{"arch": "dit", "head_dim": 32, "nesterov": true}
Rows from block 5 of the text encoder of a small text-conditioned image flow-matching model, named by matrix and row number. Rows with one number belong to one neuron. Each number is 200 + 20 x the weight over its row's rms, rounded and kept within 0 to 999. All counts start at 0.
After each neuron's rows are labels from the 100 texts, of 14848, where the neuron reaches its largest size: "tokens" is the input token at the peak. Only what is clearly more common there than usual is listed. The data: regions of photos with short descriptions (Visual Genome). In brackets: how many of the 100, against the usual share in percent.
# gate: MLP gate (text_encoder.blocks.5.mlp.gate.weight, 512x128), inputs 32-63
# fc1: MLP up (text_encoder.blocks.5.mlp.fc1.weight, 512x128), inputs 32-63
# fc2: MLP down (text_encoder.blocks.5.mlp.fc2.weight, 128x512, transposed), outputs 32-63

gate.110,239,185,167,179,189,246,202,199,210,192,243,192,191,204,178,230,191,191,210,208,192,201,186,181,223,222,164,178,183,219,196,215
fc1.110,184,213,207,230,198,198,186,200,215,194,189,214,172,198,178,199,211,201,206,215,237,227,199,182,179,201,212,193,213,162,189,223
fc2.110,222,208,178,170,161,193,205,215,230,228,176,187,198,217,200,169,208,192,199,180,231,174,211,178,230,201,210,208,216,216,227,220
tokens: "man" (10 vs 1.1); "white" (7 vs 1.7)

gate.84,195,224,198,228,221,209,231,191,182,203,186,198,214,209,185,220,200,219,205,237,189,233,223,196,210,203,208,234,203,228,203,214
fc1.84,185,165,224,204,195,196,171,205,189,178,198,200,202,199,224,179,205,189,188,189,217,213,183,197,205,200,180,178,204,163,190,182
fc2.84,211,180,198,186,205,193,190,188,210,200,225,230,186,236,167,188,177,258,221,213,178,205,189,205,203,221,198,214,182,168,168,239
tokens: "<end>" (32 vs 13.9); "." (7 vs 1.7)

gate.228,171,210,200,201,226,215,197,237,190,202,177,170,197,230,179,216,228,180,204,210,228,198,204,193,216,211,168,196,192,217,214,194
fc1.228,187,172,194,185,189,179,256,174,178,209,216,229,176,230,212,243,223,190,172,202,226,207,210,216,196,197,212,221,157,181,193,177
fc2.228,194,160,213,194,193,171,174,228,211,215,194,168,200,194,196,165,146,215,200,192,190,203,169,206,207,211,219,181,213,189,210,220
tokens: "the" (41 vs 5); "tree" (14 vs 0.3)

gate.326,175,169,256,150,178,202,203,226,180,193,166,217,223,241,172,231,223,213,206,207,190,209,187,204,190,251,198,206,187,196,204,190
fc1.326,201,220,165,191,202,175,174,213,222,205,250,185,216,189,200,183,183,221,190,185,182,184,228,167,227,201,193,210,191,206,211,166
fc2.326,220,196,211,195,221,213,206,201,162,177,187,207,182,211,182,247,213,197,231,194,218,187,179,189,175,204,225,185,205,207,178,206
tokens: "this" (8 vs 0.4); "yellow" (7 vs 0.3)

gate.492,182,219,234,184,221,187,180,229,187,194,152,217,194,231,220,148,190,188,174,222,211,207,173,198,237,215,226,199,176,209,209,171
fc1.492,208,169,178,201,199,215,224,146,218,212,225,161,208,199,199,213,219,203,212,221,197,205,217,195,145,166,201,186,232,181,193,238
fc2.492,228,188,204,215,205,174,223,202,168,184,184,175,215,212,180,210,159,193,173,141,222,205,185,187,203,218,195,198,182,191,172,188
tokens: "truck" (15 vs 0.1)

gate.362,170,213,241,198,180,223,215,196,210,222,242,184,182,206,233,191,241,202,178,192,202,203,204,204,193,188,183,196,194,213,213,182
fc1.362,231,191,139,185,201,195,212,202,183,221,167,193,206,213,198,207,189,209,205,194,172,169,235,212,206,216,204,174,182,206,199,224
fc2.362,182,206,192,205,162,171,212,220,221,217,224,222,214,171,193,196,206,177,188,205,210,184,168,200,246,212,205,216,163,193,183,182
tokens: "on" (38 vs 3); "the" (16 vs 5)

gate.210,190,192,197,237,204,217,202,222,179,212,201,218,168,227,206,207,201,175,208,197,208,208,218,150,209,176,226,207,190,179,166,218
fc1.210,200,161,239,206,220,205,232,226,201,216,208,218,209,212,202,182,216,178,214,193,178,204,208,174,237,169,225,205,220,151,177,203
fc2.210,203,210,183,212,177,212,188,139,226,176,186,173,238,188,188,198,207,194,207,182,213,187,185,186,201,218,172,201,182,181,210,225
tokens: "the" (10 vs 5)

gate.503,200,191,230,215,203,197,213,164,187,171,194,236,214,172,190,199,206,223,247,226,204,204,215,191,206,189,212,176,174,242,199,201
fc1.503,185,205,203,194,170,195,216,177,171,186,177,226,220,166,177,203,210,221,199,217,216,227,208,198,175,209,223,214,205,201,224,220
fc2.503,195,207,158,206,220,210,224,228,182,197,201,193,188,168,191,198,207,164,192,202,210,160,186,197,195,204,209,229,174,233,195,210
tokens: "<end>" (42 vs 13.9)

gate.206,218,231,190,195,236,186,202,225,224,196,184,156,254,195,237,174,192,202,203,160,211,215,210,224,187,205,203,224,190,171,221,208
fc1.206,218,226,183,204,209,234,205,188,197,204,218,160,226,206,216,193,202,213,214,189,215,212,200,203,167,217,165,203,212,184,203,209
fc2.206,210,202,250,207,185,171,215,186,208,210,216,221,169,191,211,156,208,183,201,213,193,182,191,219,203,219,160,198,192,178,223,210
tokens: "the" (10 vs 5); "skateboard" (8 vs 0.1); "horse" (7 vs 0.2)

gate.342,175,168,170,202,224,197,199,163,180,186,220,240,190,200,226,204,195,218,185,181,186,239,183,212,218,232,179,180,190,185,176,207
fc1.342,192,177,200,217,198,197,189,186,195,203,191,232,178,204,209,188,208,212,177,195,230,228,216,223,194,239,231,169,206,187,196,204
fc2.342,219,194,169,216,218,234,180,206,186,185,205,191,194,198,234,196,217,177,215,185,165,143,190,215,217,177,188,196,194,207,212,200
tokens: "white" (21 vs 1.7); "on" (8 vs 3); "of" (7 vs 2.1)

gate.457,182,170,232,171,200,209,191,182,214,219,167,182,185,214,163,212,190,189,213,191,191,217,167,193,233,188,191,174,177,238,220,223
fc1.457,188,196,177,221,193,193,208,212,197,172,228,243,209,204,208,193,183,217,191,208,187,171,208,183,179,210,207,216,228,149,171,194
fc2.457,181,188,232,204,245,185,213,203,206,216,195,192,201,191,182,187,193,198,191,205,203,206,173,193,223,192,222,201,195,235,209,215
tokens: "the" (18 vs 5); "window" (14 vs 0.2)

gate.241,208,217,205,192,180,197,183,198,203,215,201,207,200,242,179,205,205,196,162,186,180,193,216,217,191,169,239,191,232,165,197,182
fc1.241,213,238,203,196,208,189,187,210,220,234,216,209,209,211,188,201,206,191,173,212,206,179,210,208,195,189,237,212,232,180,198,189
fc2.241,220,200,192,176,232,197,239,189,209,176,185,187,177,183,221,193,239,215,182,218,187,191,187,162,201,220,193,230,203,212,186,236
tokens: "this" (8 vs 0.4)

gate.473,170,209,184,167,218,232,154,183,230,186,209,157,224,193,197,188,210,218,186,203,187,192,198,214,184,197,164,148,197,172,204,211
fc1.473,192,189,187,179,230,192,163,178,213,163,185,198,237,194,190,199,186,217,196,218,194,164,214,180,207,204,165,172,203,179,219,218
fc2.473,205,187,236,195,158,229,216,214,186,211,231,222,178,206,180,159,205,184,189,178,192,210,182,192,173,218,221,240,209,183,206,210
tokens: "the" (15 vs 5); "on" (9 vs 3)

gate.13,200,207,207,177,189,201,190,236,212,218,215,220,198,190,203,223,238,189,197,188,145,187,188,194,197,186,237,193,194,192,205,223
fc1.13,196,208,211,198,218,204,208,174,174,174,162,198,222,213,209,180,177,214,194,214,224,199,218,188,192,221,177,184,198,192,196,170
fc2.13,181,179,173,196,176,188,187,213,157,209,203,214,194,186,179,198,222,201,170,176,195,171,202,197,176,207,192,215,195,152,219,226
tokens: "<end>" (56 vs 13.9)

gate.183,206,209,203,213,169,211,192,167,215,196,188,217,184,203,213,179,186,207,217,213,174,219,217,189,217,157,207,195,206,207,185,223
fc1.183,198,207,227,216,189,226,244,199,209,204,205,195,203,210,179,201,215,197,191,182,184,147,184,208,175,231,200,228,172,208,175,172
fc2.183,205,208,205,193,178,238,194,180,208,196,179,230,205,191,213,224,191,165,189,239,189,241,211,206,222,168,210,175,157,158,217,196
tokens: "<end>" (56 vs 13.9)

gate.237,167,183,188,190,216,202,160,193,169,212,195,221,188,205,211,191,200,200,190,213,234,231,204,166,208,208,223,166,212,176,164,193
fc1.237,210,200,174,187,218,217,163,211,194,210,216,201,207,168,220,220,193,178,186,224,220,180,207,183,192,179,236,183,192,200,205,196
fc2.237,185,185,221,204,216,177,238,200,224,217,209,214,211,210,202,246,204,233,205,184,160,205,191,205,212,209,237,192,186,173,189,237
tokens: "this" (10 vs 0.4); "yellow" (8 vs 0.3)

gate.93,201,153,185,193,184,175,190,187,225,201,172,187,204,189,207,170,224,241,211,208,197,201,176,211,202,206,178,205,203,218,211,193
fc1.93,192,171,212,185,210,206,203,174,192,205,205,199,197,211,237,166,192,210,178,169,181,207,195,205,224,197,183,172,243,212,226,218
fc2.93,204,193,182,182,207,188,205,182,217,203,168,196,214,233,179,215,236,218,200,260,231,210,215,195,189,191,203,212,187,184,184,200
tokens: "the" (10 vs 5); "of" (9 vs 2.1)

gate.227,215,225,234,197,198,210,184,181,180,225,200,161,175,219,206,207,212,204,209,200,205,211,188,189,197,178,244,195,206,186,213,214
fc1.227,179,230,244,186,215,186,192,211,194,206,203,161,178,220,208,202,201,203,193,197,221,226,181,188,206,171,245,199,219,165,218,197
fc2.227,199,204,188,169,217,212,238,213,205,186,213,212,198,177,201,215,193,210,188,223,142,181,188,180,204,175,192,252,203,195,200,227
tokens: "this" (9 vs 0.4); "yellow" (8 vs 0.3)

gate.386,220,211,216,209,220,195,218,196,230,173,213,195,211,257,207,153,231,175,226,208,220,214,185,185,188,229,235,244,174,189,192,204
fc1.386,185,238,226,193,207,177,187,210,223,210,196,211,183,207,200,194,204,193,187,221,224,201,221,218,189,202,202,219,168,211,205,180
fc2.386,232,183,187,200,210,168,199,211,178,213,212,200,216,201,191,218,196,210,214,199,216,209,210,194,193,201,150,233,237,170,209,196
tokens: "on" (14 vs 3); "peppers" (7 vs 0)

gate.406,253,223,205,233,205,201,216,210,189,195,173,202,192,168,206,204,195,189,197,183,193,189,171,194,182,188,185,195,173,206,201,228
fc1.406,182,231,174,207,249,217,208,202,219,190,227,203,196,201,181,231,177,191,195,213,182,171,212,190,211,213,185,212,189,219,186,230
fc2.406,210,203,227,188,201,191,167,169,177,197,192,155,206,182,186,185,216,194,228,188,208,216,185,228,191,177,226,187,250,204,215,174
tokens: "on" (19 vs 3); "the" (15 vs 5)

gate.418,228,190,180,166,183,181,228,165,186,205,162,176,222,196,176,208,197,213,216,208,192,182,166,206,209,234,242,164,178,212,200,231
fc1.418,205,204,183,213,179,186,179,178,186,183,146,220,201,217,180,177,213,201,226,213,200,198,169,220,191,181,223,183,175,204,183,231
fc2.418,189,196,175,172,209,191,204,209,182,239,206,207,233,175,199,168,209,240,191,198,186,206,186,161,203,208,216,211,216,233,163,212
tokens: "<end>" (30 vs 13.9)

gate.113,195,234,170,211,174,190,209,228,193,210,215,185,196,182,182,227,191,188,215,204,231,201,208,182,219,210,198,188,185,212,228,222
fc1.113,225,176,212,189,223,193,230,178,222,188,236,185,219,202,211,164,212,197,196,166,201,226,187,190,207,159,233,214,185,220,166,211
fc2.113,217,220,204,201,186,229,210,217,211,145,217,209,187,194,192,216,215,211,173,189,192,182,182,200,197,193,196,175,197,176,195,199
tokens: "white" (12 vs 1.7); "man" (9 vs 1.1); "black" (7 vs 1)

gate.271,230,205,223,189,194,183,207,204,194,204,243,201,217,201,181,199,201,206,191,227,206,190,189,218,234,187,172,229,221,206,177,221
fc1.271,174,221,219,189,172,186,216,168,195,195,169,232,192,196,203,182,165,208,197,188,223,183,191,235,185,238,202,208,194,183,209,184
fc2.271,234,183,159,194,236,187,199,221,255,212,213,212,199,217,166,233,183,189,177,230,193,221,209,208,220,185,214,209,207,175,200,207
tokens: "man" (27 vs 1.1)

gate.372,176,201,170,183,178,220,198,222,240,197,222,202,239,193,190,239,210,208,227,191,199,170,177,185,211,210,215,191,180,196,215,233
fc1.372,196,198,176,231,224,206,234,168,177,207,232,233,199,204,203,217,197,193,206,208,198,213,170,174,193,186,174,190,187,217,206,183
fc2.372,230,190,188,189,192,193,179,205,195,218,172,179,186,221,214,172,178,196,198,228,224,209,212,207,200,211,185,202,188,193,162,180
tokens: "this" (8 vs 0.4)

gate.333,194,182,196,199,198,215,205,206,227,230,168,237,209,210,201,208,199,197,218,160,195,193,206,206,208,176,205,194,205,201,174,221
fc1.333,172,178,170,178,239,226,223,212,191,204,203,168,213,196,224,192,186,200,214,193,170,206,179,193,206,182,193,244,221,204,170,195
fc2.333,207,177,225,221,195,191,178,204,203,194,215,219,193,185,186,211,213,193,158,203,189,207,191,232,201,176,216,175,189,193,193,228
tokens: "on" (10 vs 3); "window" (9 vs 0.2)

gate.108,207,183,205,206,198,182,170,177,212,204,146,227,216,233,235,187,216,197,220,179,175,154,214,186,196,172,168,198,188,215,185,195
fc1.108,224,206,177,220,201,198,207,183,204,187,178,219,218,250,175,181,226,203,210,220,187,214,209,167,173,190,189,196,197,194,182,217
fc2.108,190,205,232,200,190,212,187,239,217,191,232,202,179,181,212,198,162,214,195,179,202,200,189,237,221,219,196,207,204,217,229,180
tokens: "on" (19 vs 3)