config.toml
vocab_size = 6471
text_encoder_mlp_ratio = 4
muon_scale = "spectral"
batch_size = 384
Rows from block 4 of the denoiser of a small text-conditioned image flow-matching model, named by matrix and row number. Rows with one number belong to one neuron. Each number is 500 + 40 x the weight over its row's rms, rounded and kept within 0 to 999. All counts start at 0. Numbers have three digits each.
After each neuron's rows are labels from the 100 images, of 14848 (inputs lightly noised), where the neuron reaches its highest value: "colour at peak" is the nearest of a few named colours to the mean colour under the peak. Only what is clearly more common there than usual is listed. The data: regions of photos with short descriptions (Visual Genome). In brackets: how many of the 100.
# fc1: MLP up (model.blocks.4.mlp.fc1.weight, 384x128), inputs 0-127
# fc2: MLP down (model.blocks.4.mlp.fc2.weight, 128x384, transposed), outputs 0-127

fc1.327:436512499534489470486440529510502485501526545360494474499501517392511598514469486482474525496474505517503476486484545448507532482504587503550473444531516527487483475561487528644590488517515474485499481480483563481534485535488507433490552629511521555464581428534522482480500576492498496507534490508499542496605467515490477494516479519511475516509458496508506527500491505416497513519516
fc2.327:513510542470493495506463489496496497500498500580493493503503501388522463495474496503473519478489523471488510497465520492525497455514425533530540458525493498554497501524514508493467507500491480508471497527497550509501463509482500485509506611504509455501544459487478489509504459459489501498473501491421495496471540503497500465493498504498516179502490513506594493496506487519491521519493
colour at peak: black (50)

fc1.108:495531480502517424425526526463539445524503531486572520492507523457525503495506531527452478551512522562502485591517459384423527556480512507489497471603479516557530536502500416467488455470515409521455525479463455492494466550581496487497373491474493521487482458549484388506527519515558557497460513469473521464501505512508549533529485472533476486463472499499499517592522521555541467499486
fc2.108:533491517495438468463518476592474510476473488545462452449578481486532471471492530496469518442476499480585440496525449513438529463488527491436456565545507505484522461471590436514511595488544536498517517550538440533447548552524482480505548477497432495519495456466555459509528466544516606502554489481529507466532518508483502468479563469475508491578446551544469538593448472528487581501519
colour at peak: black (53)

fc1.152:553409493469482495523457488501467468500528540418456462506600447370500520485527431509504533591460447547442501530539506483452456520481456561438557534443454499505452516486464522420592507517450533472518486592499545551523505480456508468514492560525487516536420486518500555433531579533494496531494504540508535501459504508531491517522485520505527487498518451486510448489480548477525448480506
fc2.152:451552495509497521523461503503492479514502487471535426522567517444362437506487509503526473405449489459550503470524532484568487481503519507503550511470479524478480491477502534529457504474499459483517525359499589393525480514446520464483494481530499544534422468387503612521527495450494523543469477524446518526461475471527479517468479529478470408488537498511486487515494497501452502546484
colour at peak: white (27)

fc1.229:520490540465563487549533485449549556586480483547559555571486478466526521535507462472508484545462472553563462463522438508481551495544494526545505477508561508461529508532512531454513581564418513488514508452460479482478534541432482437459513466443429563425497480540484491523425559538499491551562557523462465485480516489544537548475574507494483537485531424511499486494434451469578490471458
fc2.229:514536482463406536439550548420560579451520503495551528436533460520540517472469439455484502460470453500575598447475611509459476508502481550494530457501511489544467526465498511506468586558437474489484465500450513489515455507481513522563502500585558508505466550556503507522586453482520535474575498504479518488507503508430549459497548494499470466486457495504475533489439556520514472476439
colour at peak: black (54)

fc1.134:560544548514480537459514417480526504496430507518507466485506569568516515406480439485512487454478484613486575553542510520482479536506508535521470493525540535478494550542435589510546483519528433519517454454502461485544563517477558485451537492546448564530538486500452503458533505512444451560495531599462487490510523508520490522535518548394499509513505476571492475527533526487469587504535
fc2.134:520524461511490506548522583496496492504535485550520474501504542530567507583461427480557492465466451601469430525513536475435529477495506488538494502494486552435514553520410478503460501511521387509515553471539498432413460506529456499513522467514541528537473459498434491437495509552455523429486516404473517528475539502486489517503513519429521522499516505509552477450590496495439587524540
colour at peak: white (26)

fc1.104:495517530503576499496545510401420531564527509515446470500532512516457530426440483510509538513548518532572432576518467495524504471518523475517538576516471400488484511523511554578527471464450492451483477509540518513490515495484527504486539442564456486422574516515503543528515435484583483491514585490583491451516539512451514508511518574489481496578526514441496480513443535547495426511484
fc2.104:503445502487507537558514510619613487522571501455574517501524456484488523437583509500477513485524493448386443451521481456485445490446512482517495508472486536475515523510489506463498531531523525487566498494488506507515511578502553490483490547609574491490477487541476504430528472525417520537475443490499509431461464521504464523496455468478509454446499507549453489590523525480567538442536
colour at peak: white (46)

fc1.1:504506494461507412560487459594511505560480475481475485525399544570513527469511437497467460449448581419475457483487510461456485510531504464460524471511514483505470575471536481527519480473562509535574490532486474575513483447500557495497486533556543506473507579508457532448525544477493516470571558473547608504480556515441563467523467534453454542505480487533492500455430479533538521541485
fc2.1:539525491472526576437505557588498479465506440544413485461551491562474525561482434505513434506488529487472576500509488552524495522522471494472456499501506496458519560519527520482478504489565508540476536466431545534480513443499447551492458548434448502515497484532468465431491558481490459482564542511525508494500521548568574500489426488445425491452536489569514487583388494503543550530505
colour at peak: white (28)

fc1.217:468483495428506518452482502536478547522538519503458465473496575542449529536410413444485543470552531568544575499513530534511476478451445549552513541478549498519460471534441389516497468480457483507501542534557523518480442552549438528551486543488554554488478485442446562460460531503493525427527442500455519516494567520488538538433470482480517512501488516527501432480406498480557478486508
fc2.217:499479512471491485576490516530473589485561501527486476526513590525498489504442448420521526463468520538553436479494500511446540554435558518531501530517462484492479468470400621480471432510435517523517459487543510474515496457541584492453519490501474506553514496524433488451554479477474503586504407532497488545508534515486542454492486514470476505443536521492567508525414508551565449534504
colour at peak: black (58)

fc1.347:579542479489442472472438520501495453505513539460596495498507419520456522532509511532525530570552523469538530536523490518508530489562425491414415486492498548513469469493484431507520476490498476553391499626494458508498477437467487530502578532468526492581523506525536517498474479506535458478502448477508522453489509465544515482485525472544527511472485466536485519542551474564498548370485
fc2.347:609519541505513484481535499507504505461506479454564457504483451536484516494517498528479447558477511496527507536424469507551480452524383427544560470513508442534599522487522518505534503511503500540496500594511546503525514429617482456506579510484510546466538463468524521503474469513520486475483512500519519493427519506488524479513514526502514592513474570543487465494476430581531509624522
colour at peak: white (26)

fc1.170:541443474473525507449466471570576491485443544475534498473435469537504521579538525455542448512478525473415537423488546434480464551583560564496484501478488605523504484509495513542528492498497489515494572553498469447482545550528482510468483493414499502525517478477509484516438523544485477455456453528463593484488542524561465488549513513518501517522582511528498515485600491486538483580443
fc2.170:501510540484482455540494533582559519500620492444583496509493515519521475429559487415474486465494492514427475510506467500518530522590462536490552469475482487464496476470433456490494496508522556524564385524502497467520486567512539459562467494607501526463485530492503520518561488458469530535432480427530517550495528501434438484491501514526494530506445500510483507531584496456534420524468
colour at peak: white (27)

fc1.332:524519464525525465467500527526489434528481479538536501511488495495446618504470507504421449557481484546552507547494464368443470513509526523421434462530440495587523503489513466488528513459516448527468519382522459545525483541615493506528384475467552549500457410522525475505515465473525476514499500475514476489517553563509541508427535493516484478497497471505494472513526479527509510498478
fc2.332:464516498474487542558511482527478459478448564521554510456535473462653398506496519473503534569523502486506512507458491468469493477495485592461405492551499518462536475473523494472555550462540457474575520570487449509498489506452481470535538586495473471469566438531515526491519495599537534530517488543454464494586475468494475442567527419479473487482505514478512565508482476523515503500500
colour at peak: black (59)

fc1.307:449459549476527586569521469439484548439476434474483466486454439505452509520439493516583562483518568483462441484519514518560509499502483473452497522471570508466441556538486502471457525463511486494458544481503556430542465486522576476560444477517493535534522479497530532542525442519509537506464396459508465571556470571501549490483492555540454515466561447465481544466505535491419472485514
fc2.307:604466550492428424447445495491514532519511497554537539517516468528582518484481533535432561516496530479515559510550470467458485527533467462489504536454444534474563547465541497481528516476535477534441454540525522365454506468531453465415482428461492540477476493468517465538448495484530440456509400518515447457481512512480567515525532461530481491491469524511553448498533465541442502544507
colour at peak: white (27)

fc1.60:448532611423490518511436489524532513533502509559522528520595522513434463500575500525532555531535498546551511611513493534480505499504544541445544455526566600486502521542512492551451525511504527517527483416519478411460503474507513533526506507500499558532550486592548495473508490594500495522501514514530535497495486546487528585543476496518539491486515576501511519529510487585528486561534
fc2.60:548524538545509492479542489494503520484501419544474458491476464549402455484520487510447498470532530544511483520344498488558508432480444499495491482508538535499527521504517488511504509511505524515497499527516486539500433542489493514514504502488499520527465469460488453493487501399490488496482524474569499475444515465477509442329512548497520381517449579575546503518465418458506495526515
colour at peak: white (29)

fc1.264:506532497446435493561439492465506510578438513571435543464583476518515455501471455515555472481527429571490524525498481449501473472432481459470492532482432536449466530443493462426456485494517468425534464453494521444453483500475514504458476510492500523545481509545569441502536435482486490481455594518480650512545466447528503488452487508504470505490518504559492494461442505459541491527474
fc2.264:504543497549525508537475507497516513493516524373482522514483426484488500513473485453491477440454473441541527490530504558458615513453495484473474512462548441545559531489467517544556471488490494458498518436541512484520536431446494429476514537499525519538526567571560515476491440492495499478501476500479313471456466579495480475507451469485456519491481446521482563516542474475494479522487
colour at peak: white (58)

fc1.261:469494474485518473501536503517546514487440470499446494500492528528557514547524510501471490491618477462518548441522468505535462493488499523579529496467531508471506488441508483532528437483535559527526558526519479527484496459485505465479456481484562650530579566527455435497465559504501504490510453517496551566544550507512484471416560478560489460512467502515539545543600606507524535443539
fc2.261:516505544506505495488527469500494474506493547540477479496441451494594461502476493503469551503469493523503488480529521425488545408488436556542565481526522623530511498545524528485470519497496479493432508530497519497490538537585493500488481459491501483452532454453495523494500576446496495480474498464514491472474545527493504467496512530526506248508501493520505445495499547454496526532496
colour at peak: black (74)

fc1.153:531507476489450538504445460412538489550466518515510500472419547482465579578498509497536459542534529464502537567454521479548467454452521520458503467502548516506449510467542444450491553505507466494460508519488472417494467446483515561462494469515523484510486498479479533462427446533506445615419494389467491441507480571504552494496481527471481518536423474467504502490541496542476453404535
fc2.153:473486528501538439507455536386537443418548485483455513539582509489477519391513491479502498497485497464492436490499480504496531503423515475483477479477495467527522530500551555516510586548469483511541525470497498497481512493495507455526499485466509486542504509515456485449599518482528542322447512589490519566503469528529536494500492496447453473545599499463506506536511495470474433495533
colour at peak: black (55)

fc1.377:499484488579459522511516479582568474474466499512549507477466509445532592555563501479499550475534459476408522511511564552389524485467442565595534527465498542429501481529492506467455528519541507528612543469465520555541476546520497509509472397444506458505479509567506467479476527519434512525498463529554500541518467532535445528472502517478497503454528530553499485464515512439526536473504
fc2.377:502522508518509504442479488386406498515426471551408510492470534482495485554403480544529533505492514524619560551524530547484528520516503494484500538512529399498505496512521518543485487477485448498424567502524492505483493413545452530524493477385441481508520480468512477532457546475557474473550522541528480545519515509530545461510516489523487476549513522417489531425474509535421489510496
colour at peak: black (62)